{"model": "image classifier", "dataset": "stained colorectal tissue patches (NCT-CRC-HE-100K)", "train_examples": 22605, "image_size": 40, "crop_scale_min": 1, "horizontal_flip": true, "translate": 0.12, "color_jitter": 0.1, "targets": ["tissue"], "num_classes": 9, "arch": "convnext_v2", "isotropic": false, "norm": "layernorm_no_bias", "activation": "swiglu", "moe": "expert_choice", "num_experts": 16, "moe_every": 1, "expert_mlp_ratio": 1, "experts_per_token": 1, "shared_expert": false, "patch_size": [2, 2], "depths": [2, 4, 2], "widths": [48, 96, 192], "kernel_size": 3, "mixing": "cutmix", "label_smoothing": 0.2, "loss": "cross_entropy", "head_dropout": 0.1, "optimizer": "muon", "muon_scale": "match_rms_adamw", "lr": 0.0064, "momentum": 0.85, "nesterov": true, "orthogonalizer": "polar_express", "adamw_lr_other_params": 0.002, "grad_clip": 3.0, "steps": 13200, "batch_size": 256, "epochs": 149.5, "lr_schedule": "wsd", "decay_fraction": 0.4, "final_lr_fraction": 0.05, "warmup_steps": 660, "weight_decay": 0.03, "adamw_weight_decay_other_params": 0.05}
Rows from expert 4 of block 4, named by matrix and row number. Rows with one number belong to one neuron. Each number is 500 + 40 x the weight over its row's rms, rounded and kept within 0 to 999. All counts start at 0. Numbers have three digits each. After the name is the row's rms in percent of the matrix's.
# gate: expert gate (model.blocks.4.mlp.gate, 16x96x96), inputs 0-95
# up: expert up (model.blocks.4.mlp.up, 16x96x96), inputs 0-95
# down: expert down (model.blocks.4.mlp.down, 16x96x96, transposed), outputs 0-95
gate.1 107:533464590533537408430505525489511522523526479496535577509474531471493498523401504479405512523509543579426521498461516533502548493513538495452498494473510585502535455536483428532498484480534445440503473569510521509542562486540455487524474426495482491481453486506548447417520460527523454510
up.1 111:501533443475502568415498535566495486464581589517463458417529508480507502508498486517490551538609455457448487426545518518524483483533501452487530505519479484446580508432548495520474507453491494540539471424560564536594457468506526490519493440489491506531444511492489489527469450483482518510
down.1 118:475507538563506469534531574443512507460587653528542521481440461558470519507524499505501612491477552472428505443434469465504525463442493504529473508514538574541487460549494504449462513500514514523499488476513542522463526450502472515516526509481483441446441478541467426529491520508539510514
gate.2 114:525505569520476502539489554539510551542440453459444571573484487370497573514561509475554502436544469504512455468558467568553524424541547535515519424497482551539459509454520486504456485488490487423470508524454432503449504522464504562487516522478512483464460528508465489529464501539505513519
up.2 117:543499535514509504523557466445439524538482439487531538517508482491481476396488497502494443521563491517453494488468472486537538491541396543501494472545540537513472491454599462482438526549501515504526489502507506541481613561464486523512492469451426475478491572462457498562509579501459444565
down.2 104:527494522515537549480570518480417513525520454525524434481484517438483500513488435511498409456471499474473507539499533490454579483527539456511470395541501582484469473483577504518486453438547442491485519433433492480433455478487529444528562542547521448507509530596517512497463485463500486466
gate.3 095:466499515427542520503554392520548491529485545498526516511496519535507457420590553565511547479500514500456447571551495459518495450517517561404549527505512465506462496507495532502487415525564426495519414476477479550521523490514469461533450493505502511508557440547491421477489520470496553477
up.3 089:513462508446434558510527485533497560476496491541389528489578541442521574502496505499507533575551537482484450540540485480498509510482488564497470467449550532448466518448525507509600563526438497423427466518521423470489507482550484500526504393476531487545497491517557524509496467491481482471
down.3 093:441434559485393505471559477466441478512526481493472499469442504473501444445446510539414523538504539535509525519558494476524474537514466507514490504472525488572517507597562459460525429503509550450520450457465480477426500505498516472464517407548429448544466484492437519512456488544476512486
gate.4 113:542490517462529492572559493422492482560455539518464528501464540491523508493540477494489485453523494424456516513560458548491483469469539486458500592481547525455499505496422478540457526505453510429481482459530518504548472480553535595579544457511519493419599533515437448545483454472510466480
up.4 120:523553469462508491507425574555463544520530453520482512462527436477443537457469553480568515511496512616468515530555506461535445482536510419562488436536504531494554497480560512526449522495441532543492418454475490436524483494525523403474476500499460560472532529504555538476448506489496525477
down.4 107:516502507449464506438426412468517520531451618496550481516584506589553505540446478530542431470553524478448490526497451446501488471500520496535527513573537584530558507524381495469524522520480524507502516467534504487492516518555415492507529479465483484461512539455517525519521539507495533498
gate.5 100:490525510487520515643496506566530489516442513590479511542438474440489509502576479498467487501492501442469493529534534526509496430455488507516424511503527553540507470522456490460549460420498513419492505544463497514482445563560472494533542458502476475532536578440420510457492475558489478525
up.5 098:491500544471475516450485473453486515533538512408555504487538561516513468542512485451543499504481481552593461455526435484490450559501479474459590531537485491525511529474503502521444584578507488531515511499499543476542518476490468536460458536459524491531485438571540473553582420429477435447
down.5 101:530422420460487467492544536494558464529526457507513515525490463498543490438472551496468483539582508476430433494466478560476546453448497531548471520581498498500522420483493503509462589506523506549474572489507507475452437561520527530452456433497528490462499451498471496465454494454430578459
gate.6 078:516509512552508504495501490477501541526480521537457496456610510440535479502515431455486439464523456458509487422463499477473465485527509449531497513500477541441437522445589502514580551446475428592522492457452489481512510510487550514550528505516485456532547559502478539490564596536481416496
up.6 081:528498488475472575568474515534535505489512543521447521543456516523543511553536531470508465514431507516481495473585561557488438497537471497522472434485484491513551440470449566505501479549430511409395523482484465546545485545537558454521490422473559469452523525457526442507508530519453516443
down.6 096:549491472469491453498526465528530471449500427514534492403499526510515515516467483471469527539556562520473521413458531456451591543534558531569519454482488475545463418471525484541502455583506475508484504479457519514514493534564538429525436558469525420519487495453412528476497518461518514467
gate.7 104:498564520483568537452459533470502518515542519546507398420511437558471514487444530548522478494463517518509513496508439486497495486440461498536444444526535461559539456558593506618442509451535430556576474519466470519455501506496500496544456436490473529455518490493493473533509492529488504544
up.7 115:550490550489500461462536438486482459523482506505550497560510588549502523548478420462535463541474476502485495544469497479524440479456521465439510547500538498495453579488467495501520457483502628498465478562562477459533505492574455527500530458521565401444512482464589498517464459513473470493
down.7 110:518511515541439467428484485486522480476558526521519416432477530476437437509526502498515542463514513446460559497479483484491495448481455547532519452563470514484541460485470516582475493432491445479455484502558509507438362520471473426520562447491576446511539520485513516543461485513525503560
gate.8 107:559470506506440493497511508419514502533497516507538499486523505518459499496456480503489575499542543504524416465549461422513487460514471567541470428543468552539597458556530458486474491513452473534546507590502488473475516474528427515447497459543474475563435512560600518458512528504527450447
up.8 106:553499497491423458531557473499511415546476560407480494448572524496490496485515472454541464492524480543529478544480483526510447534520454483444541492502597566495420503536529508562489488490557513515467451501413525550529478493551531470484458500465414528556539503508500545487522420547457535510
down.8 102:468453467523464561476509508541528554510489557470471478543504531518494458535498562498418559563466503499418469522498444488535534534483577513486520482567526489482459412477479522535513465481516511458491511501454506422452541530541525523462517455462570552445545590472580525560523444568490535490
gate.9 092:397570537533535552489491526452559500478449499523480529519560521473497490438459571437478474512497532522531446453506445464481533496482456522432485473539483485386539466453561494490541495541554511526447542505545576547511535511479599447484510531481482495512499442513537467495519520501420530467
up.9 091:475538557463544485488533541540521487497537493540556498468469533570486537420570527515429477389568493463447496510473551546501549432531523481436507445516496451549498481474415483489545428437460507516553505474474530460471552559506493538520482550461482511465490550471526517478525562437524467486
down.9 105:510570490471496502554548458538560483474487494527439530471547554493533437483493537544537419502472463491509520605526482478521457423434568524482454537554511489568472490421466510503506559530444468481477571504493515531541550509458445517487541505489557524556439557486472533520501550461471520566
gate.10 099:450526454490425519593468578467499577481467610482433484514488475526497584444457444432552495487529501473470561499514490496511458510581541479538502464515565533526481490501589507434485469499573488508504497489434458529441464540495495488487512557522494467470486485550511531521457461550488474510
up.10 116:488493584452421544495439549506578525496438471473559460446569463510488463494524465454529558530507532535486496512523490519440515512552516520495479386530535510542471519498513516501524485406478521624443517410515546507523499513492453436458529509541503498492469454532570485504487515513509533508
down.10 096:472519545461473494529438483551497518476460537495519535540509485559549527517579570437430512531476464509418575505460461573515495480427498435532562469564537447412557466505469538467492512527501531532470525520526446437488461466526499529542427505555482520503538474531511438443533462510462512483
gate.11 057:545420570486454473466521539426483541501529559475541502500511556575561530515517443543520521450449476514491497453444496446536560506526487523511521546518441415489507480524504577534482499580517531552468508489439470435523457480449445524564474490465523494490484477503562437472456539473445511566
up.11 052:500641468529424475527476527558499496464503449495514520440476550594551469518530484497554523534387516514473453492502502504475515481420547422529513514460481440505521484450464504509559559437544442483488507525534484522446536524503520528503472516463474521465542499579511444482466476513508456542
down.11 055:473499520506415561522528487533529515492569433593453503538505532422500485516536479438497467531538511507524455549457505423500494501558443523495599586533483495549468524552488499500533528515427522557569544477512498472503461544471470508437489464495490503469490579504439539420474507498551493461
gate.12 094:429502593568499518519487493452521536565500442523475507535489498505517498560505538431456478462522471486503471520484534473526605493589527506498512508507408519500511478513551533438502501473521494462486503536556520500397494457464391551502450489493498504466459521514503431509605542492512454462
up.12 090:410431579538507529524502503494513558536458497489457466507498536542463493495454525461479447522512488501502480501522570475509572498582528509499524534527428572530476566497532532471466509491482562439440457544519482492457482521452345547510489424499532519515475479488494444532546519457512547484
down.12 080:561439504471532462491431466526494535473531506474527525481496473515481561583484507472538421482481399516611548569474482499459551543578502527437530444475459565482465487524536461533473432521491488532490514474478479487491503474460527505465463485509523475507412462597515524564556516496513462499
gate.13 103:486520517418521478528586507482473544482458516528571506468433437472557518480535560485538551530508518435459571480512487495560513464544433485520503456540455525516506514517555539431505491461448465587451471520536438495441459527522466533560500554537486521467502462525515418500507481413489557509
up.13 103:483477463545565489483580463528471483525498429408579507451522477502492481516552510499519531487515498454498513512464493499516553528526499416513487532515397514628530542512458526537396552508505451439515519514508477509469504500490555524477461481501536514591446427514536449461513481454485509483
down.13 104:513539555527482509506502603523530487488484484522523538583515482431509485506506503495486439471536502487488416439493460474471502482437483530576507510442467508524578543506583554548526544472507554529476596544474479438434477520518471529515495529440451496473438499575485439458514467449513569489
gate.14 103:508454485458503525471457498513559446584518436453426478414485470555457521507537533544521549551439492517419461516530493491504493471478473502499492482494464498497538454530474446506456498441441587546556563551537454500496486541530459483537501488483552488536538545457510454542468562574529588501
up.14 101:466603475510484523531553471467533472478505580533534558477438521486517440493473555503499487454452471458523543439454532452479525537555547506585481486477534481500545380548548521428516510600433564486443469503501515490460540510514491449458467551487479498447500476490504527536528488483523469498
down.14 100:478408566500458491535564522503449520492494500514494578559498578437555462479437485522559459502510491435493530537463507506539531543481575467508498489492531470463527515513525530436485483470519524482518528422584431535581496500467485550505497551521379472496533460533477470446495567504511479509
gate.15 101:547439455476500492455530527500485506471537492439523470394426473565554491462544535475538561471446489564435519510491462498555492548437502487491526543546473475488484570461485462484460470508482504524559554476587470500451526473434424507566504577517465497447504491491488536527511584517504511548
up.15 111:554485512485482468494490412485516498494513538446490482410499500543477524486470458487571489413562490500409575580452479513536467542535542504505566511431429446481448501516547562527507480520501519474565534500515567534553537481480517458595464497494537501412485537501469502535523498448499513485
down.15 100:495494416496480463473481544524566524478514454525516489580470503458506494566558539515505486461547531398515414460477429447539501411521536509452546525499484410489437510477507538439566487500590462500467518551499492474456474463544470496489485499514516433484539522544457532530490552469466508448
gate.16 073:480507575550459523474491456413463496471480475513561467527516503525516456497429540446501468501520466543553420508505519463562557484461548444497555504445545481489503512497455475512513519466518492528614560460486459527441470480579532455476534446544442502566460483511510549571524511437554514485
up.16 073:547475539487505502470492438393501444447467462489531483485556479491502515433487493541536542467503504531541467505405507464500580526578549525493514473583455489462538491547522467468510509499542494547474525489509461474503419516561494452512578517487477537472542577508554533530423422562475477478
down.16 083:447445466511584522585501507512547462463547487527449514428614507490441459505490521464470514533476479484508446449526594492509490473498521532453502527467387542558553467551496499507508524445491504545428550571483511421491431525520510515475501455461502495521510471474478496492508438494550466495
gate.17 086:471469523541532494536649484486488477484486431467523508475440495461474562500558522483538518511489512472542477491547528544525465478442494555486410532478504451473478472516470416504472543458420485483462486517522506541528541574457448475464526483530536600556524552561484456509473532453510466526
up.17 082:476518542481473527501391507508425523516549512552521484542533486524542411509517522483488511529535507571453527520457429511529456530544557456514579457473427518531477463511491556516510436547593537436536514487496527456416468466506542542550482496442494468444481431527510513533527451519478535482
down.17 088:531454566551409500469529520577557400449480532532536474517467486503531459462535478553527497515568493464445462501578512468457529506513588412496484560485510573486468535479480480498554514482395462529473499454471502462512539490501470429526499427552546500505457496503495496467510481497523516457
gate.18 098:463540425474460542516529503532451519551531431459494457503514531486427499520504440524437512511483466440512574525488551532472485502565559512581463552516509549525612560463504563468484504469504406512436496566493455505452461503467508497503498500490512441537504488482557454494525410499503541533
up.18 094:528486537504584502547455414493555448486497465513502524532549490541557543500493451510538420490503535518550471448519458553506463472467402518468488473510525444508414522562413469502514502493447528483499453565512554512557492528486483526492478501531416549524510456463564488479446554584509492508
down.18 094:496511439550448472429493589478557488493571496488502535506451462472443441504514507513471529468540494460440507472463540481487492542619465460449512488560467467515539558534490477504461520538493499543498476574475496530539482490593477472471504444545500548461495465415520435553511581520546520510
gate.19 097:455440519487473512452476520506507482524510445542510528471518490509592488476430435551498556532420466458510521455448470514609536538542427469489506497512542455552573471496518421535509483538534459392472468532526524493507477504471546540484506432548492584528525546493474508532480497490527564480
up.19 108:431447574526467440539534500535535477470530495473457557546537480466512578519475440434500503498468518425487492503518433522552573541455524459439519458511536524492512470553547451470535484383521417564592509513492481509526519471534440562492468527518510499490465497495526543477510496508547532462
down.19 094:513540469493506452504504558432389529511536533449512522485543513476495550555526613538563478531451454529583452451500511458490535470492593520483433446524515500525543508472454511507464491517535509485439502503487511536468475489514490436516441532619493515449480517505450553510516500455510492558
gate.20 102:500474563501558521459531507494534480486489474453497471497540518521503429475500536455565494518506501444542444460588532510468497470512628467494499457525451537514442544473479518405570500520479509494455557485488572492508426495514463509466475575537541458516478450539510561536451428527563472463
up.20 109:438575454505500536472499475526494468409436504487474514550553455542481469507586482523465456453494530462535508563511464494468501464424552518524519481500542505495525478502443513462519519526552550443502593490484483523442485507446520404407496554538527467526540495536562530545565525546526465480
down.20 110:486418598505500468508481420452501469459463472439445470475478467529529479519510430459553489528520531491598529499585520498519462465519525474553500477487461490490409447515526448435474553499463516443515503468478546480439488530494463545515538405492514509518479462402455501499539492511500557478
gate.21 101:467547546512569543425530505478469484466551440478540474535489484513513426555478520507527540567520511582504441488465474454441522560500446514524508491454492475529556519438492441534516461561451565535490465477529453522449557510436531473490476492474520497421534491501484425567485507594479551475
up.21 104:546441469490458487484523528534482519575528493518493523491508504483546428438452493459569446450510472459497448473503480522514515471556496491569545411516539538518555505508509506475535492558463556486532426471503522453511479528591550424418529499502494512479548512571555570484417465464542522455
down.21 107:479464513500539494532522504527557514505550429468450531531575505454540500632453487566493517462507454513425524470516482499455521556468456457477539552553455483539479484548533518407505576477528493504461501455488545569504463436580459491464448473500461491479446532528506474487449532504528522444
gate.22 102:415503502535556423511472532506439533494532497464503540432530520456544514589448542503510502470514475463503520457553524536500479435532490537560481421543479520568526447566546512478462489490540463423481469569582561473531459510478496548484477547460502510517587448507455497466484475465465536462
up.22 107:559536496447467548474468510585560459481495522427488519555522527520385508462531523500473539503455518519539482543440475498470478550480537474486509536433606463456461561434446533490478501520498551537501514430460420519477533490461478516468548464487513477486427522535557508491480477543561537533
down.22 100:450431525522520474462570495510541491447487463437466421549455479483483494452462543527540534465510480453483597446513483531509491490499460488452458468531501519485472509523490524589523467464437582458515519514476548553498479540596467534451533585475539548493563561493572489462501533457467505513
gate.23 088:560512511431444475503454545561563503564575496541513506503488554428554456566480452481495492510491565458493538500509599440467506487480512498499457475497544462487554477477464611456456519477462425511459480541497491466564464429518507515490489532520460447549496515482492463486452498586509541508
up.23 078:457515507547499394512511559469418523446449484462455511523481507488443625557522513518445538446497505501501494527519462528501464462535487569525482510463470513452504555555502419566512513523485496486506494512537465501442448549495517488458629491454579510496490492496528491537536491480497481573
down.23 089:571504478522532503509451481552494448561526530510432489514555533553518423512479547456459517469479592473554526424517540516474464457452483537417485528462431503536512539471512513536490482498531508575459479510502479557457485525410459479442538525537428579536545501441450475481519504537544516484
gate.24 093:570554511451545504471554501528477487453530491444501444513489498507473507527530506494495490540500536554542526572479533520537535480503569517483463510471434473471428506402517592462515500489453495419438534501551449490453456573510466453470494437601517488502535510494462470436457558494481536562
up.24 092:599476521503524449598534533520553572517479505450515502515451512530520511469487530434456496497543550539466441514517531455421516479481432552565484458509525477485498457450481455482565526546464515461506516522483498444499534421530495517511557457443520460488531500463492566431469541417551554504
down.24 091:457461527559476502439534557476482567517497482531542497505458472560543494500467552427547470486462506496522453572461397503486513524469423493499449526507478558476488509528490522491547458431545390526518557476510487549551473506487458531561491557455561452488489497541551534467534476479483590496
gate.25 102:558480507485463512524548467470445539521529496513495426489506495522540507552554489477530538512530498460457484507450539485538464462521495514539490386536472533518437504557447492587516470530456570546527525417484487450445480470495465526438488536472439530538580470475502581546532446428531511562
up.25 106:493533429525443559504501491482500520435502534513396411543478553521575572536556557555493553497619517506420529493499534528583470478546477504484518490446498493470516467496494502514518464566524501520507463436440459473429499466465462465517498558496435520497469483508470557490499508498466495522
down.25 109:432458511533488557443450505508524514536506499479524496434550480523500494464482554497513555484494489478586506483459515528507437552460513499453485514552483529533453473521495508479455548553481485546583492518421477460577562482537475560494439529488377525503428454455516428467557499487473491428
gate.26 099:500507531503603443490529458560486547443535489528481524505459519512633456558505549529492530487458526458544547494460486533438522454553480499555456563441463517503533505505550514528548489517492487528471517416474511502457483582436539472427491477436463513435441521455498519515484455465509503479
up.26 084:531488391513447508470490476543453482622467557430512466500540523491432502472432470515468512550564504517530427493553461531515488492516560476511443464591509476518484490506464508450430504461443514508616497546502489531507495520561478473524509477514556546483545449510531478506513497497471544550
down.26 098:535484476474478424490513518535493529441506522513502507465404484467519523490608490452541519538471466505514579514548576486474500417534509466422520544493542571462532516496444533472456431565497449496451468499450472564449528490541546504463506502498496573507507465562514472585457517526452499481
gate.27 102:524471474462498506426401434549502566465520558545504466548423539537539480453492427519471447570471506553469528583457526441506487509494528433485430516463507510522505548498515592524532471480459522529515593565490461508437478509476521510518483531467526510461504477496472534532473435502530472546
up.27 095:527541551456509488484438456444515567453490452604505479473416490485564528520555514597547509483492509497523441448463507512466476503508441480422561461491514495488516536516540433488458535575522494521486505552456508523453483559512445530542512438421464557490530464511503509483506561506540446460
down.27 093:480569523499538539458543452469488496519505433501512551502543390536456507458538550489541524515533499434550491450502475404528438524452454473455508520477465478506518461539556535509496515460447584542475500565438503413549461564464471512530454515499517561463563513524474526513471522523500434485
gate.28 113:482467547493543493466440497526476461387500523493479505483564541452492497477589487496525620525540512523509548600528525457475494430462453484453544482520523546470503512502534511492472534473556392510516496437514520467470545458494517471578521515503497521516499474516497488552391535481478459482
up.28 111:487529505531437511538455555494444510532466529469506458480462444584524459493445523501437398410518493518540496419528500578534503523542530515573434533501500514543535535530482472520475435506502580512524521560501454511521512486450481474490564481497473482524477476455517499405590460487527496541
down.28 098:524478553487408523466511557533482467487567554531418512508493511438513475538546539456470468533450434480461496513469528502458485485502534422496553484513437532432553570511547536506516423496464500594515561468495545543538498545512485455578538454520523521471546458512548485465509469432480539523
gate.29 114:470504603500462528602457460434487496381537468579454547588492530448552468482461529506500480561503537567486522511499492526526455469481528540501493552521525469446510490509507506446516482484508462434501504571490506482541507523424486549498500414497506520449512501526491537470528512483404475517
up.29 118:402501478485522443471487499519531499537556503485544467503528536532482522482450472454521522523511476490563531563476493517487560521530481476476462550513533538489555488514487547494548473478513464489471626422371549445538478532519487510509495449502515443482482457515447566525521454392454507543
down.29 113:526451528478480542458530546520530464491410503489443544504601461482516475551464519488480512579493602400512522484540498505533482505526529498491512547562463484500413457470511485457477513464551486554478577497501539499488481525540453506533495523498431532481492515432580442471502485565507493587
gate.30 110:496470403501518526438539505577505473455485575517527499492427463410540506550481512517438500506516505506495534508498484571419530503496495495494548527493457480460461511463516524549518535573537484560526423514515514524479438425512530362486516464518556479475458556491540491539516460523553493527
up.30 099:454458401565494500446536499501475478460506565530493411493440510477521566478438489527434517542514555565520529485508476554396543478515474517489545544502478488479482466462454561537500529556474536518544469527526545505542460505574503387473539431527528526497445515526464489529530494522482463523
down.30 101:482501523453505425518597497478465465490423485430502570441512461503517538500438443522496584510421456457492511507427469468457447533498425469508564502511559573512508555519470527535478492476511493456550450487491499487465540467500518489440456563528491506438474494514538495479550394490510471521
gate.31 107:525473543511476487467477456465503543594463549459445503541505506478519459457523484517465505493513438526506496580500457440541534496537451501453502506530495458550563473502523464549555466534523547552571429479553516583485522511566526455468441432541542452524520465522512532455480504497379499452
up.31 098:500470500536523567493482440467474516599482480409490484499502477485499474455535509463453488483493516527501458531477451420552498505514459498527530485498500495542567495472534427526539514484525507557482446507564557609517591508588561498509438513532487428500463496560475542491453519471450465428
down.31 111:493501483576513485460506485517669485531457505509499492490476499478533500471473488460555563484465433500464522556508467525539566547457483499522495508483519524518426469510447468550500494563460511442414491446474516545486453516438435519477558507497499535543456454413498450488451448464474504479
gate.32 097:504498382410472539508563534536503534543537438453556476571475453496531455481385574446461499447475486546515415491563508480483520509458501532470553544538509509502469475445446496481508531506501527508506458505554483539490519529509544495523480503522523589481502426527471477533534487456521556484
up.32 099:489512520576524481503409447433481525564467436515453470418510481548507536437611422529512484514523517565529546449486520538505484476489553506505496448552485551550465424532488508512481457555513499430500519588474471506551474490512440532511488543485468483484558491520552493454500555537460491482
down.32 091:523542471497497520521487492433506441506483521501507496483529516448482408582474526562478460425501527506599467475476420414460467451511463454480443520460482466490523488462510455481510450498495623496570444530564410460463526456486534518512463480541480470485507513464483466535525526456529525532
gate.33 106:519509481459540552433548557473497517540541589469503454528475513518512459496405536518418591495503455464504479504464514522529496522526485491584550540371446453543553488573465523464460487473500475530524421461452547450534508498539498480500533527504485513529514494481558498515514458484432517464
up.33 109:508458490503510569442531494498508514467511546514503434419560593454473444533489504521522465504529498485426503511511534480551469493473499522543536531399491452518624522506552558558506501523471458537605430473511502523528485456495535469524494430496511443435510527451468508445518493493466472528
down.33 099:535507534501454433525565456474487503445441480574427532484501562470477516517489419500511530525412459471526495557631484409500495510489565477484462505517465534505466483493482494512463523483523505498555488490520487525540499498536471547435514495510541489557389502487530459495467483402521556513
gate.34 081:530491476484494510451586513494498511541454476428487507462480508558520503486542507471441459408524461570498529497442441491466483504593557475413459498521483479481490533562534559517464442544487433592518498519514571510456581481495550509546541529492550472524453495442504504467525513424505527514
up.34 086:474554462453567508478522470493543491558491458453489478502525543526483476505489538512523448457508503522631475494451474480492467451625540488493512463477530490484551514568443556518499447457513450539481448471486504526497531481445537586515515543464533519590433445499488539509483473411517504484
down.34 087:537473446550473570597520492554520468475455474542451441545467492579501561528449515496508479513497486538450498512464463491558475419510477486523487509496485577534576526510485480484491484538481478473552486536504465486554577444418467447476544461478547486533524419538461506508415455513551495547
gate.35 114:480470552445488488437485485580481484490535482533445472488530540447505522534515548499577543511480499501428508501450406538595457527487498471505484480529446478494576546503438515529450430462501506464483478454561525507584498490504545481473548491511571497546443513471434560535426529507558513532
up.35 105:519498547468581477500469456569464497426480493508602530559474527473497513540562559443545452416533523542512518559544522521459498457456504525517521448495456505467452496490368508509471478516551494437438533473520505468504524536510460532503494482464543582452435440518511521495485467528505532512
down.35 111:515475563547461484561395524533436463515440501548484492548573454477521479467520502501419551427443612521481531427499534544519488557467499464530553459452498514557493506515499512505491560467465552501490495490486451490437581526485549461512522479498516564475468483490486527591532522520487495487
gate.36 107:539542447432517499479455459518433448503512529470488481463534506460530477418537559440557556547554518475547500418538571552485461513554468561499504496435554470475547474572519481527447513480500534428521447516521500477511487508498517468456470466446493494527503520506502416529553529577455567539
up.36 098:556498487493493520492479454470488501525545519486615456554531522468532502464518500430453498524561551444553451515483522484516462524582473563458490478397550523519565467530520467508395466512534507412472479561471508493493483492521511525486506459493515501513433535473570448549570459542502467460
down.36 096:468446444485511560467497571501528511496505515575456493533457531464493467563561505520481575538592456475461517467520438468586512493491447456507467438441462526527463424554527462452509556512490539531543515517550498511552473458528519468544502501512504412494529501519463468447489516586440478546
gate.37 104:387496505485506459556565456534453511536469532514508447463515540479481504456461538443536496592456481544472452590559497525507534545500535507457481538485563489458560526483492520511545498513523427465441494464416527522508473491511476495543531417505477470466507475539480596510505577467482443512
up.37 108:496451505497445523537543423368529447509504530539471416532397526483498477494478552507539449573424503522514491525545469499563513544513545490457494537506500440489586508506466508469512486517516447468417527496488530515552464520519521506485549495491529521513503477530518570519515575451419484472
down.37 103:448418479525522560470513515520453537514367487568447451492506494490493444509507522461495480543582511501410470442535428485503520526515511467459509474441410470561523464491528539556473484512519430513472459523448543544505489460477469513493558454492473506514533492513475436450473431524479453500
gate.38 032:498478456472547547537573548512481451491479498484509564497471521491466466551489617502498542413454535514446531459522432505515542521490540518506455469555499523478494514422459536469523518498561526486579489483432531516457546516431441520505511516472555470473542413529486419476562501431502524491
up.38 037:510487542518493550509559478463441476529516470482523520577501489474471532550448570525501470459510511504494549532473481519540539529490525540435517448518541507457587561423429457446482482501576566515508493445421552476429513454515419484439499489449532512492498472475488502457569484459582496454
down.38 038:536526589439484501481506466569544554511545514385466471515475556478536557470480522497486451540399456505450440496509500473602484523465489501502482509567505484490519481469527481475506501526448562536574534493452494503500523514477477524586589491489485465574533511514492504475491543518581509452
gate.39 110:466514528497477469528506497615505514508478538527505523490531447463520526525492448440498514560498467508496469448488509493547566508492537477520511516461540459543468489492529491473447539481498524392498450529543502529463439408499540595499547501528560568416457544520482534454484471531376511474
up.39 114:479472515523468474457524543561462461462498582496548513508568497440470517444505504407539526481546529545527464498552514495503582479459550564474502530558533476544483468544492500525518537451453499403499501445481539553477530428541541515464457501483489405458436494498539495560544488524423485478
down.39 102:535513490538527442531548477486449461435491492515551518614471434542526570548534570484516554497480521417551511507450537515480477506486434463539576540530488493564476523535500485497523537475494468532518449445528516503521490472496511431516503507525389491500540451444547561488558476557473454471
gate.40 110:442540506517491457546516458451531513485420503500520546533544526467400515455581489496490512427526478462527450600518473540566542557543441455474515525541530518481479452432474471517457545603533533488466474456520473505508504498488498479557539524418500576452522450497482524474479538510494475466
up.40 111:513531527438470507512499547564468554497486431544460458521497497495594514464538466445563480534507475570519436408517474495510463450502558553541447505438530525522432525552542571495440500461490518468506468584461431457447492481502509490493495550561453523432513529479536504504492478527472540554
down.40 102:522544478531519478562506459470536520507454518567523566547501462521554512498476478519514420427465511531463544559490518454475476491563504540555488564420551517524483467575494527532533462452454396537548405477451553547491503482494496480495446551484440550459511506519461489524460454455533518467
gate.41 098:492533476496467441517508528496437484546493443475467454606573466547489460462484515428525481475499487497515524504533485481589525504497515530564492491495558570432542478407569601501548450551496491536519510523444471525467464496460534439496441479469579444500475525513482505478528529498563465528
up.41 100:471460496518515502515434538517557538464464408490505503457563550514482415498512531482424471499505463461485481447506534561526528463607550475561472515491476550520464476500468474406530502479465514465442556554426539454504472558528563511500509485552502455545524467491546538524500414511531508539
down.41 092:548500512471583486568482437412499488499508420491517467441543473506424523522491456406541489462542464493487529459546560519497522440515475466544510443450549508570480474471518503462442466509538530502525479468479457446416537438529472504552544490440464526486444476489427544528503510470501547528
gate.42 095:535427533490550489377514462473535465522563495401499474493534533527492466405475470499509486472579484503436489460455519437492451556546541482553561489499538497504451518545615506484536514450540515528515488544509553503505533498507493531505464458485430537477531453467558488461498515530486548474
up.42 091:533475572502561543505513481485502563560568467495504511495548547457520431436459526517490450587486459521405412455457512467516432495560547533481486534473508469492474493486497451510597451496526486529514446538542516552477531493529444491514454466537471515499588453497492451455534531504517437508
down.42 103:520422500546464486518521492477549520494527550523528568513566518509487550488555598454505483500429510498511519470469465419504482447549508460446522524516455560542477535477464427471497519516514472516453535456557483469430496458478417439436447533507507503403551511505474548562507534534507446536
gate.43 097:507528397516541460461483451481446532539463450515550526519484497531475524412492530585456545550518483527487561498512498508502465503441535512444485431490550477477510507514471467576436504496451438501449514480461494433532571547482485604596519540537501522535524471511494481502474443462459492548
up.43 100:545404514502537564506465555465527489480536545531580486463461553449508523593516508486503478509531520438460477483472491527515516482537404459588541567521448483468481455449511523463512528496524529477513461512481473474480493519474502383469472457582445519508472541505464530518512566518508531420
down.43 104:453457546488454448486510481505477533466550514531421542479479489507495477438494545514515427473441468478497436516496574529483456525598519444529515512397518533454442468574482520440587524470522529485521525458501480441512483542562534458520453475515505578487459522466525517466500503591488501450
gate.44 097:482510543468424428540471542553401486494497475501475522427537555529504489505469575510521534562464446468529458508537477517554460529470553441448475524475470516441469474507529529508548495591485535478449526452484490485443537561453547582459453504513493542500569572534516508508486470475496495431
up.44 096:522517533535523555451495468513569490466523551589496491565450458477516543489510479524491487453529521538469534495480541549431489501463442518523492477531523469640469539530425458468458520406521453472528530583504533486498466420533430494498506518462512516477429438481488518502465524489501494571
down.44 106:448517532554470467438540473519506552537500476509430520419518522432447502501501445530577481486502522461519476503508550469524478424523503495380488533491410529488453452461485476483500581448489499480481529469539489478543447528525491499530505452509509504470535381489479570488567434469507538517